From a checkpoint of a small masked image model.
Model: 2.34M parameters, 64-pixel images, arch swin, norm layernorm, depths [4, 4], widths [96, 192].
Training: normuon at rate 0.0033, 15600 steps, batches of 64.
Data: trained on aerial photos of the United States (SatlasPretrain), 101725 training examples, 9.8 epochs.
Rows from block 5, named by matrix and row number. Rows with one number belong to one attention dimension. Each number is 128 + 32 x the weight over its row's rms, rounded and kept within 0 to 255. All counts start at 0. After the name is the row's rms in percent of the matrix's.
# v: window attention value (model.blocks.5.attn.v.weight, 192x192), inputs 64-127
# proj: window attention output (model.blocks.5.attn.proj.weight, 192x192, transposed), outputs 64-127
v.33 104 [148 165 136 169 105 133  71 132 147 107  62  98 130  82  95 161 156 123 164 107 114 146 105 167 119 198 141 189 160 111 203 126 137  91  99 125 129 173 138 127 123  96 130  72  94  91 131 109 110 115 141 103  59 121 151 126 143 154 159 117  77 150 149 147]
proj.33 094 [108 110 109  77 196 130 152 130 121 148 162 140 110 209  90 166  81 131 134  83 109 113 158 129 108  78 113  61 136 100 103  91 125 174 186 116 117  86 157 115 134 111 103 182 120 140 163 125 131 117  99 157 185 140  78 170 132  98  73 147 183 158 119 118]
v.34 102 [129 130 140 157 145 164 152 122 136 102 142 118 132 122 157 150 105  86 137 127 115  89 145  97 129 120 144 197 164 106 112  89  81  88 106 163 137 112 193 120 151 141 152 156 110 116 103  79 138 105 128  81 135 143 129 127 145 174 118 147 117 109  97  82]
proj.34 079 [155 120 144  97 158 129 117 102 125 138  95 127 132 142  97  83  92 122 122  58 123 182 112 142 111 131 143  63 107 150 107 179 168 175 179  61 107 112  96  92 156 129 135 131  95 119 148 126 151 154 127 114  99 150 152 161 125  72 121  69 153 143 151 167]
v.35 109 [178 121 126 196  64 147 170 193  93 116 146  79 151 154  91 110 140 150 133 150 135 152 130 106 110  97  94  69 142 102 193 125 161 162  93 118 103 130 146 103 115 125 197 201 191 119  83  91 128 120  96 144 145 107 125  77 177 140 159  93 137 170 153 127]
proj.35 085 [121 166 153 114 123 114 143  80  94  90 138 127 168 141 140 180 115 128 116 122 136 121 147 148 111 174 158 101 152  70 123 145 124 115 148 138 154  88 182 186 106 148  79  89  78 152 142 153 153  88 141 107 165 162 130 131 109 127 185 156 111  75 136 124]
v.36 098 [ 93 124  87 131 172 116 134 194 156 133  87 163 133 121 139 129 142 169 108 137 155 165  50 151  94 174 153 147 117 172 170 148 165 148 177 124 116 125 107 161  95 130 136  75 128 121  95 102 234 122 115 161 151 105 141 191 120 159 115  52  87 130  65 172]
proj.36 090 [166 144 149 129 123 120 134  56 123 140 195  99 136 145  83  73 138 118 170 127 133  63 136 127 136 123  84 133 108 147 134 179 105  98  72 133 166 102 166 121 114 142 101 197 188 148 172 161  28 131 163  80 129 167 139 130 189  84 125 139 156 114 118 109]
v.37 107 [ 74 130  92 117 148 128 140  86 155  85 159 125  84 131 136 151 111 146 133 111 150  98 200  87 122 121 141 121 126  82 142  91 162 123  97 159  85 113 124 154 142 135 104  83  87 130 103  87 132 144 120  84  72 138  94 141 144 146 104 108 130 169 146 109]
proj.37 089 [142 126 157 118 138 154  80 151 111 105 125 174 161 143 124  72 122  84 144  74 121 179 100 181 165 113  88  72 135 128 143 167 123 149  89 140 124 100 125 149 132 119 121 185 156 138 133 105 114 123 133 169 140 111 145  78 154 137 116 118  94  84 151 170]
v.38 119 [124 132 153 134 109 162 175 220 133 109 126 151  95 103 156  76  98 116 117 116 172 113 105 113  98 100 152  97 140 126 158 101 108 124 172  86 166 145 161 173 150  78 177 155 137  95 142 136 150 141 128 159 120  96  78 122  99 140  82 106 189 149 169 177]
proj.38 102 [125  92  74 150 127  54 112  90 118  51 139 128 149 139  87 154 131 182 176 156 101 141 155 124 181 171 145 167 113 138 107 163 152 161  61 165  80  99 194  69 124 164 114 102 101 125 118 117 167 104 125 106 112 174 177 134 133  97 159 163  87 116 109 101]
v.39 121 [ 93  99 178 151  80  95  69 168  34  99 107 110 112  88 165 100 146 116 120 199 165  98 116 149 110 114 106 130 160 192  75 100 145 142 121 142 104 101 123 132  87 120 101 117 114  87 150 168 121 155 122  94 150 103 154 181 127  99 131 186 134 161 101 109]
proj.39 107 [163 173 113 130 185  85 196 100 137 109 134 152 181 122 109 131  98 153  76 115 131 134  92 126  98 198 132 140 107 132 122 117 133 109 139  72 155 169  57  98 156 152 187 193 147 121 130 170 135 135 124  84  75 135 138  64 190 192 147 131 121 129 170  98]
v.40 101 [140 116  48 151 118  98 193  91 132 100 112 136 125 151  93 156 159 124 121 140 116  86 161 113 131 193  77 159 144 129 157 115 108 135  92 117 120 102  95  93 101 153 104 127  99 182 128  99 174 176 136 158 136 176 156 157  84 109  61 113 171 155 118 126]
proj.40 079 [109 118 174 102 197 174  66 140 104 174 122 157 130 107 171 117 114  99 121 149 114 185 130 143 157  91 157 112 103 123  86 153 175 121 130 135  60 139 126  96 156  60 127 120 143 133 114 140 127 115 109 129  96 127  84 105 125 184 160 109  96  91 131  89]
v.41 100 [115 123  86 118 145 187 132 104 152 138 106 151 145 107 102 147 157 113 126 118  74 145 146 152  69 166 110 126  63  83  85 168 153  98 149 135  97 122 135 106 136 131 163 122 130 181 109 100 113  56 109 203 108 103 159 105 156  65 150 129 182 141 145 176]
proj.41 084 [115 171 128 168 130 107 109 160 188 131 135 145 137 132 170 107  94 128 118 113 190 164 124  86 193 146  89  86 151 141 136  80 111 130  69 136 199 148 146  86 177  94 137  83 120 110 145 115 140 140 100  91 130 102  66 175  86 210 134 110 149 111 184  88]
v.42 108 [174 154 109 119 135 137 105 139 121 151 151  90  84 140  84 126 132 139 130 137 101 157 175 207 138  99 127 116  55 133 139 149 120  78 145  95 138 156 163 141 159 128 114  78 132 119  61  78 182 150 201 142  62  73 155 142 169 101 115 123 144 105 133 159]
proj.42 083 [ 76 147 118 153 160 166 144 142 140 118 172 177 117 127 136 135  76  61 113  92 104 101 126  78 144 152 131 141 120 101 106  92 108 117 130 149 136 123  85  65 155 130  81 144 144 151 170 142 106 113  28 154 135 156  59 123  71 157 122  89  95 125 146  96]
v.43 114 [137  85 101 170 166 175 113 152 189  69 143 120 150 137 120 141 112  93  89  96 173 138 149 123 178 154 129 150 133 126 118  55 109 141 135 138 192 122  96  76 139  95 108 110 149 173 172  58 165 153 129 118 117 107  71 136 112  91 158 151 138  90 151 136]
proj.43 083 [ 94 152 123  84 103 173 121  83 120 194 128 158  78 142 136  96 103  52 109  98 117 130 199 105 152 125 157  38 102  84 120 175  75 136 155 111 109 127  86 145 148  59 192  98 116 126 113 127  77 125 148 160 137 125 145 114 124  91  87  60 164 151 149 130]
v.44 100 [103 138 100  84  62 141 143  79 136  97 218 157  46 122 112 131 150 172 139 105 142  95 171 186 122 120 135 140 128 105 170 130  96 144 143 146 125  89 129  78 104 102 102 153 162 103 103 156 110 128 113 101 122 160 128 120  98 201 139  75 119 154 182 185]
proj.44 085 [198 134 171 175 172 131 118 157 118 168  62  77 211 131 130 164 104 112 146 136 159 147 103  59 145 102 194 140 126 179  99 110 108 101  94  93 106 132 125 158 140 132 132 110 129 156 138 103 122 143 119 112  92  94  81 144 104  59 100 131 163  62 139  91]
v.45 104 [146 153 114 162 126 103 126 124 131 156 149 152 105 125 101  80 148 102 125 172 112 146 194  80 155 140 150  50 178 117 159 137  78 155 113 170 127 126 111 132 160 165 187 111 151 159  66  81 104  89 127 161 162 105 163 113 137  87 110 115 179 160  53  94]
proj.45 088 [145 107 151 150 102 127 128 136 136 115 102 118 168 144 104 149 189 136 165 117 146 129 121 127 106 159 131 147  54  69 119 124 147 110 116 128  89 100 198 146 103 115  81 115 105 127 125 106 126 133 138 117 127 152 115 135 124 173 197  97  87  79 183 196]
v.46 103 [154 156 117 180 115 137 172 124  85 124 120 130 139 158  82 150 145 113 111 123 130 133 109  96  85  99  85 128 169 101 182 126 186 118 113 111 130 141 134 104 145 134 138 114 157  78 104 173 163 161 110 113 181 110 118  93 104 108 132 160 101 133 112 131]
proj.46 091 [165 134 129  78 104 120 109 150 141 136 127 136 125  94 137 139 135 150 135 186 167 157 174 153 142 157 152 143 109 157  89 147 114 147 135  80  90 164 100 125  79 124 168 172 113 171  98 110 116  97 134 209  80  91 187  98 108 124 150  99 152 126 130 125]
v.47 099 [116 164 171 130  53 152 183 167 142 114  92 114  70 161  67 139 162 132 111 129 135 135 100 136 160 131  62 122 132 123 109 125  93 128 109 101  97  67 149 139  98  82 118 114 169  94 100 108 163 144 101 104 157 148 141 121 151 143 184 158 138 101 154 135]
proj.47 083 [174  94  91 141 218 165 144 124  96  87 154 157 212  83  85 123  89 153 116 135 135 122 101 110  73 135  69 111  85  65 167 105 127 112 174 124  96 174 132 135 130  92  97 155 115 179 177 163 115 120 120 147 112 157  60  92 115 197 166 102 149 154 193 131]
v.48 099 [153 112 112 137  68 128 127 122 179 123 175  95 117 109  97 147 109 137 104 130 166 104  84  62 108 145 133 136  95 145 156 144  80 127  92 103  92  45 125 132 126  65 197 120 108 168 187 141 162 115 172 158 146 126 119 126  86 124 144 148 109 210 117 117]
proj.48 095 [107 119 149 171 129 149 161  78 152 103 120 141 140 192 179 102 106 102  66 146  73  92  85 165 146 137 160 121 182 138  98 159 157 129 146 119 153 144 131 149 115 157  82 161 184  79 113 169 103 134 123 136  94 143 171 130 127 113 143  79 137  88 136 143]
v.49 100 [130 103 145  99 109  79 130 177 185 132 103 116 112 119 122 124 144  75  86 133 135 151 110  83 135 149 102 130 122  91 201 116  56  95 100 118 137 120 155 172 132 145 134 152 163 105  80 157  71 165 111 126 148 195 116 128 120 124 162  87 121 115 141 193]
proj.49 098 [203 146 124 158 111 153 103 116 137 160 131 158 157 147 191 135 122 159 145 191  76 114 132 127 106 154 177  34 133 132  70 133 104 155 112 166  74 117 137 107 121 161 123 139 143 127 120 128 145 101 140 156  97 102 138 131 152 184  98 166  99 124 154  76]
v.50 105 [136  92 108  85 137  84 115 111 100 134 169 110  92 118  95 158 136 179  95 133 149 146 113 147 148 115 102 165 110 100 146  57 168 153 131 125  94 116 128 124 126 126 114 112 171  98 146 144 154 170 160 125  99 204 135 120 121  93 145 110 121  98  97 118]
proj.50 101 [122 116  97 135 185 134 150 147 102  80  39  98 104 138  83  63 166  81 133 148 139 181 114 132 121 146 158 175 134 182 111 177 132 146 152 139 147  83 124 121 108  87 163 177 116 210 142 115 113  94 118 100 117  91 149 152 155 134  68 145  88 114 142  98]
v.51 094 [ 99 159 129 104 104 175 121 110 174 135 154 125 116 113 110 110 109 107 129 123 148 157 156 146 167  50 100 109 137 140 162  99 116 114 125  97 173 100  87 122 187 114 105 134  71 133 115 144 120 157  89  53 134 151 147 139  77 145 126 171  99 104  99 208]
proj.51 096 [165  98 146 158 133 109 152 122 191 119 120 112 159 178 112 191 161  73 108 141 107 128  85  79 162 137 163 128 104 125 112 128 165 147 103 134  88 132  77 144 133 154 105 163 156 124 135 120 185 129 145 134 138 125 106 134 148 139 134 180 134 111 122   4]
v.52 099 [ 98 130 166 156  87 144 111 143 143 117 179  83 152 142  43 135  84 149  73 101 157 137  54 140 180  85 112 158 155 158 143 172 135 149 117 150 197  74  96 111 134 171 129 159 151  85 119 170  72 121 119 153 105 152 130 135 159 166 164 174 164  48  83 183]
proj.52 102 [147 162 101 123 184 116  97  98 106 217  85 163 141 108 142  96 184 134 137 101 106  79 122 135 157 132 132 177 160 158 105  86 139 138 138  90 127 124 123 109  99 121  78 137 155 183 102  72 160 108 132 108 132 125 135 123 135 115  80 149  47 113 123 138]
v.53 091 [112 215 203 113 112 137 133 104 133  91 132  98 136 103 119 137 130 124 102 134 113 150 121 120  64 145 119 142 105 153 180 136 125 132 111  72  93 149 142 122 105 155  93 110 126 148 108 148 109 117 132 125 131 157 141 135 143 191 117 113 107  58  96 145]
proj.53 092 [ 90  68 125 125 159 139 131 121 127 117  81 133 169 146 115  96  75 141 160 120 151 166  98 133 133 132 121 102  79 122 130 191 121 117 126 166 116 131 180 121 141  82 151 147 124  97 149 135 187 113 125 154  59  68 166 151 172  48 161  87 147 198 141 102]
v.54 095 [157 161 144 124 182  97  93 100 118 137  94 126 125 159  96 145 152 143 197 114 126 110 110  88  93 103 136 131 151 102 123 137  92 152 154  92 122 119 168 156 173 134  50 150 114 119 114  78 118 135 172 107  96  86 173 152  99 106 134  95  89 154  72 144]
proj.54 095 [116  82 104  79  53 146 131 143 138 159 160  88  88 119 106 140 152  98  74 120 112 180 101  78 111 134 125  95  75 183  78 136 131  67 134 161 160 177 118 185 152 148 190 135 101 136 133 172 117 137 115 116 128 142 101  97 118 120 121 117  76 115 151  97]
v.55 095 [205 185 123 146 137 166 169  56 199 107 118 155 118 125 160 142 124  60  99 192 142 123 111 147 124  89 159 158 129 102 101 180 118 124 113  98 186 130 149 105 112  92 109 127 117 130 164  68 134 128  72 165 124  84 106 149 151 221 123 185  93 102 134 144]
proj.55 097 [108 110 169  76 143 113  51 135  99 145 168 130  96  78 127 163 102 150  93 106 136 195  62 133 117 161 125 139 128 162 146  99 108 136 125  64 129 143 135  94  87 210 136 101 116 101  66 128 161 171 174 161  98  94 137 112 109  72 153  89 152 127 132 129]
v.56 088 [143 122  80 110  93 122  96  69 134 114 131 169 121  73 145 133 141 175 161 121 139 101 108 180 118 136 186  50 139  76  76 123 149 127 123 160  79 108 138 101  51 105 112 142 199 161 136 150 119 102 160 129 145 130  87 186 142 129 161 109 144 154 203  66]
proj.56 081 [170 109 144 124 204 115 172 156  83 171  98 113 160 189 159 111 125 102 116 119 193  98 114 133 129 109  87 169 182 184  98 148  90 115 117  96 140 109 155 121 123  53 122 111 159 114 154 121 160 106 100 150 127 162 121 136 127 127 106  93  98 113  89 173]
v.57 104 [143 123 164  63  43 116 111 124 132 156  81  99  68 138  64 113 170 181 171 105 131 106 169  90 130 139 118 116 131 153 143 194 100 165 152 106 133  89 130 137 141 108 148 160 117 117  83 109 136 131 147  85 103 181 109 130 170  70 145 153 124 177  92 128]
proj.57 106 [ 88 180  72 117 198 164 174  96 169 110 160 121 139 157 169 131 138 128 138 110 137 136 127 108 150 122 109 139  88 126 100 109 100  69 127 111 174 153 114 159 118  97 178 108 120 146 113 132 101  86 160 125 160 119 139  90  88 109 105 109  92  67 132 113]
v.58 104 [178  99 120 134 158 139 126  75 104 117 146 177 138 145 173 117 123 137 153 161  88 113 140 133 121  61 156 110  93 169 122 126 139 152 137 154 105 106 116  53 114 103 150 125  80 168 148 159 185 163 168 138 147 141 140 156 149 100  76 163  82 154 162  83]
proj.58 096 [143 138 161 184 137 118 140 160 121 138 115  88 148 130  36 123 131 111  98  60 162  93  97 135 100 154  97 102 127 121 146 105 126  77 177 114 125 150  91 177  64 115 137 147 169 134 185 103 118 116 158 130 134 162 152 120 148 200 117 136 173  42 132 134]
v.59 093 [173 119 172 124  72  88 104 170  83 138  62 141 111 184 141  92 134 139  91 132 135 170 157 163 152 130 143 170 154 149 134  88 140 117 118 104  76 213  89 145 103 163 138 158 128  65  98 165 167 107  79 164 126  77  91  98 116 116  41 120 167 128 121 102]
proj.59 099 [148 133  59  93 122 119 202 120 168 115 178 118  84  67  84 103 137 104 164 127 109  98 150 100  98 113 157  95 121 130 139 113  87 134 149 196 161 128 111  95 162 103 176  84 157 150 125  82 124 210 167  63 195 152 132 136 125 120 184 124 134 128 201 106]
v.60 099 [124 153  66  98  35  57 107 160 126  79 110 142 147  80  93  92 139 127  99 116 183 160  77 117 151 139 158 144 163  99 101 143 151 130 109 142 115 200 116 172  71 140  71 137 191  86 120 158  65 124  73 105 102 127  93 116 150 140 120 149 160 112 172 169]
proj.60 093 [144  74 141 142 165 204 181  86 135 113 110 105 157  97 175 108 150 161 117 154 131 159 142 120 139 100 110  85 128 153 119 120 117 169 140 129 117  88 117  62 106  89 210  97 107 108  27 124 118  97  95 110 125 138 155 137 140 145 146 117 102 124  59 102]
v.61 101 [183 134 144 179 133 176 123 121 118 136 161  81 131 116 107 123  93 146  81 148 130 149  98 126 118 101 159 168 195  62 143 165 132 113 140 150 130  96 173 111 120 121 104  86 148 166  98 136  90 118 135 134 132  97  96 140 128 206 176 112 152  97 106 171]
proj.61 103 [169 140 102  75 146  50 136  85 102 103 178 135 137  95 149  99 165 114 141 128 109  88 109 115 137 139 106 232 114 208 114 100  90 125 109  77 111 121 143 111 167 159 161 118 128 149 139 128 174 123 119 149 150 135 147 133 184 128  84 102  91 175 124  68]
v.62 099 [ 98 119 164 193 150 154 154  90  44 136 111  55 200  64 119 131 148 130 117 163 126 133 156 144 118 137 118 132  97 180 143 180 123 141 123 187 160 148 104 160 106 111 131  91 129 111 164  85 156 118 112 131 158 104 145 103 132 151 127 164 170 156  64  90]
proj.62 105 [105 138 160 190  97 110  89 174 183 112 172 152 155  93 151 132 114 124 100 127 125 101 116 118 141  93 145 188 175 131 118  79 103  91  85 132 126  49 151  93 152 227 125  71 120 142  86 130  98 179 162 154 140 129 184 146 139 113  93  93 132  91 129 104]
v.63 086 [108  90  75 124 149 124 162 153 126 170 193 155 108  84 120 135 137 136 191 112 106 158  94 186 156  92 119 103 122 118  99 129 171 165 127 161 152 114 145 157 141 103 161  89 152 119 152 117 137 106 159 131 100 153 104 148 104  89  50 104 108 171  92 127]
proj.63 088 [161 126 139 198 113 100  75  90  82  85  82 170 215 136 119  55 119 128 100 146  83 172 139 149 143 192 102 132 147 151 128 189  94 160 123 182  87 143 105 118  78 127 114 138 110 114 142 129 120 113 109 138 156 107 110 104 147 168 188 146 139  96 137 182]
v.64 103 [ 51 119 146  95 174  82 104 100 114 164 175 150 104  98  91  85 101 143 183 152 154 120 142 144 119 151 176 128 119 104 106 115  91 193 147 132 138 145 142  83 130 127 157 148 155 129 123 122 190 158 118 107 161 123 147 135 125 142  90  99  86 147 148 155]
proj.64 107 [ 87 167 145 231  96 131  83 166 115  96 131  90 138 123 149 132 145 187 101 127 197  85 116 137 105 147 123 130 159 119 163 137  86 141 100 118 115 132 154 151 156 127 130 157  50 176  54  93 141  83 208  92 116 136  81 117 147 150 113 124 125 122 139 144]
v.65 099 [ 92 160 120 130 138 145 174  98 135  71 205 157 178 107 158 172 126 147 166 131 184 132 162 105  91 134  92 139 167 113 137 123 135 110 149 133 105 138 108 185 164 104  97 118 120  92 169 139 137 176 117 110 140 119 148 118 130 128 174 123 137 122  92 121]
proj.65 097 [118 157 103 171 110 170  69 174 153 167  83 113 101 168 151  67 151 138 132 116  96  87  81 121  77 105 165  65 105  98 131 135 117 112 122 123 113 119 161 111  76 160  90  82 132 146  73 124 139 124 101 201  94 136 185 146 118 108 146 171 144 160 125 135]
v.66 096 [104 149 155 156 116 157 180 142 150 118 117 143 102 113 164 129 170 127 172 126  73  92 135 138 119  93 148  82 132  88 154  96 106 134 150 115 109 133 130 168 132 129 130 174 131 125 122 149 179  91 126  80 125 127 164 172 110 104 137 132  92 182 124 116]
proj.66 091 [151  82 138 146 118 135  57 176 147  84 145 108 121 135  87 142 178  84 159 134 172 115 155 120 202 119 119 137 111  83 111 201 133 128 174  91 107 120 146 131 172  97 165 132 101  91 168 117  90 160 157 139 131 111  93 157 114 121 131 139 163  68 158  51]
v.67 102 [162 104 154 109  99 180  96 129 127 135 154 180 161 116  80 133 122  94 121 148 131 126 141 153 145  99 135 115 128  97 129 131 133 165 120 127 190  50 120 134  89 149 111 125 145 166 104 160 179 143 177 142 110 157  73 118 137 172 148 135 111  96 171 149]
proj.67 109 [155  99 103 127 173  57 149 141  89 157 150 154  95 174 143 126 160 121 127  82 137 145 109 140 145 171 154  89 147 180 122 137 112 131 135  91 145 163 149 123 190  94 151 136  91 114 139  93  82  63 120 181 147 116 147  95 107 131 132  85 123 129 108  87]
v.68 097 [139 145 110  94 217 178 125  85 128 125 153 171  88 186 142 108  99  93 154 128 113 142 102 160 125 133 142 120 130 130 124 160 230  87  91  66  88 175 107 117 134 150  74 147  93 113 126 138 130 178 152 158 130 108 109 103 140 139  94 161 184 164 146 123]
proj.68 097 [189 136 126 132  63  85 176 137  92 174 178 122 111  67 126 157 111 110 129 143 119 109 130  76 125 104 126 104 124 115 143 124 108 159 148 155  88 145 139 131 132 110 191 105 144 115 113 133 135 128 146 160 100 141 124 133 141 107 161 107  95 103 144 119]
v.69 090 [ 81  98 112 111 134 134 158 126  90 149 133 129 179  67 188 138  93 129 135 151 178 114 111  98 131  69 153 197 115 129 119 129 122  89 169  88 158 133 181 159 147 106 182 131 120 115  91 122  92 172 131 153 144  92 116 151 146 170 107  99 175 134 143 109]
proj.69 092 [122 134 146 184 113 155  69 126 152  86 123 145 166 115 110  87 132 158 120 115  48 130  74 154  99 144 104 204 107 119 130 146 124 187 112 154 140  96 137 134 130 156 127 125 138 168 122 104 109 146 147 123 136 180 191 153  51  89  98 117 121 102  41 186]
v.70 097 [115  98  66 119 159 113 165 126  94 154 153 152 107 123  87  90 128 109 129  88 104 133 223 133 129 146 132 126 155  87 143 142 126  96 141 151  76 123 128 178 129 197 157 108 130 162 117 102 141 122 156 107 134 145 128 152 154 175  95  65  68 137 130  63]
proj.70 093 [156 111 157 106 142 146 102 154 134 134 116 130 168 141 201  99 109 137 152 148 171 148  85 148 113 118 107 108 135 166 107 115 123 168 103 100 130 140 178  66 151  78 135 155 119 115 160 175 138  88  44 115  95  64 130  87 111 150 145 136 131 154 134 144]
v.71 098 [138 153 113 114 107  98 122 118  97 133 112 143 142 136  81 153 142 118 132 116 107 137 188 164 127 149  98  84 143 132  63  90 139 135 171  75 118 125 123 163 177 148  66 203 133  89 124 116 106 126 147 110 156 107 153 187 159  83 168  64 148 138 120  34]
proj.71 101 [150  98  76  85 144 102 144 154 131 148 126 134 170 125 192  71 192 127 154 144 141 100 210  79 139 120 118 133 116 168 141 155  88  96 130 162 196  59 164 122  78 118 138  50 110 117 134 112 153 117  78 144 110 177 112 100  82 130 141 198 117  97  50 147]
v.72 095 [190 172 133 159 136  90  83 158  87 173  81 106 133  91 165 110 130 110 174 127  91 123 192 137 174 142 118 109  70 148 182 149 130 136 141 146 139 116 174 105  80 111 141 114 140 158 146 119 162 111 110 109 150 105 169 181  95 153 120 124 125 128  98  76]
proj.72 098 [ 80 138 140 112 124 147 193 136 160 145 169 112 135 112  97 191 111 160  95 138 184  54 105  94 110 106  98 146 117 124  81  90  83 101 158  73 116 110 125 193 119 196 115 114 123 109 171  79 155 178 172 136 121 154 141  60 255  98 141 149 141  97 136 117]
v.73 095 [111 100 113 110 132 106 135 149 100 129 103  94 112  66  86 131 120 136 159  95 163 143 182 122 105 160 104 148 195 187 115  68 122 127 185 118 138 151 123 182 140 131 150 145 105 121  65  83 147 113 114 123 138 111 131 130 127 164 101 111 133 172  70 127]
proj.73 108 [ 82 125  55 163 155 157 159 132 164 164 152 127 100 122 156  75 145 145 114 134 110 131  82 127 147 108 120 164 139 152 143 128 103 184 103 155 107 141 143  69 175 160 128 101  71 123 109 145 113  65 107 115 115  76 115 111 104 156 107 108  75 133 180 144]
v.74 103 [153 108 100 128  61  91 144 121 170 152 125 209 116 139 161 116 154 148 114 126 144 146 134 155 160 158  97 166 104 134  97 164 112 122 111 148 121 155 137 110 135 105 100  61  89 114 127 129 129 127 139  52 186  74 139  76 169 124 118 160  81 162 150  96]
proj.74 104 [150  92 107 106 121 143 111 100 215 110 131  46 103 110  74 133 133 153 162 115 133 163 113 137 101 162 116 100  63 156 166  67  86 164 113  93 130 122 163  91  91  96 198 149 186 131 176 115 138 168 109 124  87 160 152 208 157 154 144 149 184  92 138 169]
v.75 093 [142 129 111 112 151 202 163 120 170 116  74 155 110 134  91 143 129  91 107 128 161 115 131  86 111 121 122 106 128 104  86 120 147  81 154  75 168  81 157 163 180 133 150 102 150 145 167 105 192  97 110 158 119 166  85 137 114 140 189 144  80 121 153 144]
proj.75 094 [100 128 176 127 148 181  75 143 102 120 183 159 145 169 123 137 106 106 111 145  95 163 133 181 157 121 141  51 101 117 163 124  93 191 120  75 135 153  97 132 122 172 128 158  53 147  65 188 149 128 146 166 100  79 120 101  46 108  59 151 164  92 139 157]
v.76 106 [134 180 133 115  74 162 113 104  69  74 108 119 153 109 169 128 141 132 116 175 133 108 118 107 155 176 113 157 158 145 160 103 129 101 104  90 132 163 129 141  66  94 117  80 134 164 116 163 131 127  84 161 115 120 101 112 187 101 161 176 188 164 143 130]
proj.76 106 [ 68 134 106 115  57  78 160 133 137 151  92 171 139 110 158 114  92 138 131 113  70  88 139 175 125 136  89 133 101  67  82 134 121 158 116  97  88  73  75 166 112 109  97 141 148 108 189 118  72 170 144 149 148 128 132 158 131 131 166  83 174 115 154 112]
v.77 107 [141 144 150 135  97 138 126 107 107 109 149 126 133 148 150 131 139 114 162 182 156 113 147 134 140  93 144 158 110 168 142 135 119  44 103 140 184 178 123  39  92  99 136  65 110 123 151 136 157 133 100 190  92 164 102 151  92 110 113 168  95  99 102 104]
proj.77 096 [108 119 129 146 135 123 142 138 149 162 151 133 127 100  78 100 105 114  89  61 125 133  58 160 189 112 162  77  81 164 137 107 180 149 123 103 127 167 137 151 127 142 101 125 163 158  85  86 113 121 177  78 115 161 138 116 177 173 128  98 147  91 142 166]
v.78 097 [162 133 155 128 146 129 139 153 177 104 187 146 136 131 145 104 116  95  84 113 113 135 106 131 161 215 155  47  49 155 133 150 102  96  92 116 198 128 114  93 103 111 180  97 120 173 183 117 192 149  89 171 144 102  90 157 106 147 168 130 187 114 102 146]
proj.78 096 [184 198 174 137 112 135 140 120 107 139 104 166 198 126 143 113  92  72  94 130 120  61 113 122 130  48 108 103 158 143 125 121 128 150 149 117  86 133 117 125  80 161  51 145 151 106 110 126 118 173 182  85  93 171 179 119 170 129 155 127 138 133 185 164]
v.79 094 [109 107 149  76  98 144  97 148  93 116 112 151  86 174 143 126  65  93 126 163  84 121  99 204 161 136 135  86  76 183 161 155 101 123 158 140 150  81 169  70 154 160 118 123  79 162 134 114 169 134 126 125 112 190 148 159 127  94 101 159  70 155 150  84]
proj.79 096 [120 105 126 174 188  89 183 115 116 115 192 165 101 133 107 171 224 139 161 124 141 128 171 105  72 143 124 150 153 142 138 116 154 140 118  84 129  97 184 152 144 126 128 183 118 109 186 122 165 100 133 124 133 121 112 128 178 149 108 112 154  81 156 189]
v.80 094 [ 63  72 131 115  50 151 108 162 153 103 106 109 150 159 174  85 148 144  79 140 136 117 169 160 159 151 105 132 124 177 148 146 171  67 187 125 105 165 141 112 165 181  82 160  97  86 144 140  80  57 118 115 149 125 129 106  75 136 143 125 146 137 150  75]
proj.80 102 [129 145 117 147 160 112  91 105 181  71 106 168  69 173 150 176 139  97 200  96 127  99 133 134 120  91 143 128 138  63 135 103 123 131 124 117  77 126 111  63 134  72 178 140 158 144 141 135 125 141  98 104 104 117 121 177  87 172 101 175 145  95 112 222]
v.81 098 [ 65 136 149 141 150  92 113 123  81 140 107 143 189 116 132 100 110 185  87  91 123 155  69 152  90 164 169  95 109 164 119 111 148 175 137 144 181 192 101  94 110 137 156 158 134  87 133 173  93 125  83 180  82 151 162 133 186 100 158 132 161 135 103 138]
proj.81 097 [157 123 148 129 112 207 111 129 108 134 103 154  91  71 146 129 153 109 142 144 159 122 129 149 163 108  77  99 170 112 141 141 105 129 104 140  94 114 149  75 109  84  78 121 164 153  75  42 142 129 116  80 171 114 170 102 121 121 108  98 107 145 199 139]
v.82 104 [129 150 101 159 173  90 185  93 111 106 137 145 116 132 122 141 139 106 110  78 133 169 182 135  83  91 104 110  97 114  83 153 168 184 148 169 133 179 163  81 138  64 106 147 106 137 109  71 134 168 166 163 139  86 121  97 159 123  77 119 160 138 132 143]
proj.82 102 [140  51 151 150 112 137 157 105  61 121 142 145 142 100 148  28 102 156 138 111  99 150 119 111 148 153 142 190 153  95 176 133 118  97 181 106 149 128 125 105 123 192 179  88 101 100 108 161 170  87 103  69 135 110 172 149 135 176 197 157  71 133 109 116]
v.83 090 [135 106 133 148  91 165  68 116  99 155 186 116 153 140 163  90 146  86 132 121 103 117 126 177 123 180 156 139 103 146 147 119 134  83 149 139  84 157 127 137  82 171  69 120 144 128  92  79 162  85  85  88 105  81 135 114 167  65 203  88  63  49 120 148]
proj.83 085 [ 92 144 111 135  82 138 157 120 142 160  86 193  45 178 147 101  77 180 162 144 167 147 173 135 119 108 135  70 115 115  94 174 185 191  92 113 163 134  66 124 157  92 142 146 123 180 168 154 128 179 147 125 124 168 104 134 114 144 121 170 140 201 129 124]
v.84 098 [109 139 134 192 105 136 151 163 174 176 133 148 171 149 161 127  82 130 129 125  88  84 128 135 109 146 160  96 164 179 141 102 101 142 156 176 133 224 155 121 117 161 163 159 138  89  92 153 145  78 156  94 191 154 129 122 155  95 120 141 142  95 102  76]
proj.84 105 [140 161 160  60 137 192 121 140 121 162 115 106 116 101 168 168 158 101 160  77 254  90 175  90 132  78  94 100 121  54 131 111 136  81 116 106  53 116  89 191 166 107  67  83 100 108 144  85 104 114  92 119  94 102 124  59 118 109 136 141 158 140 197 130]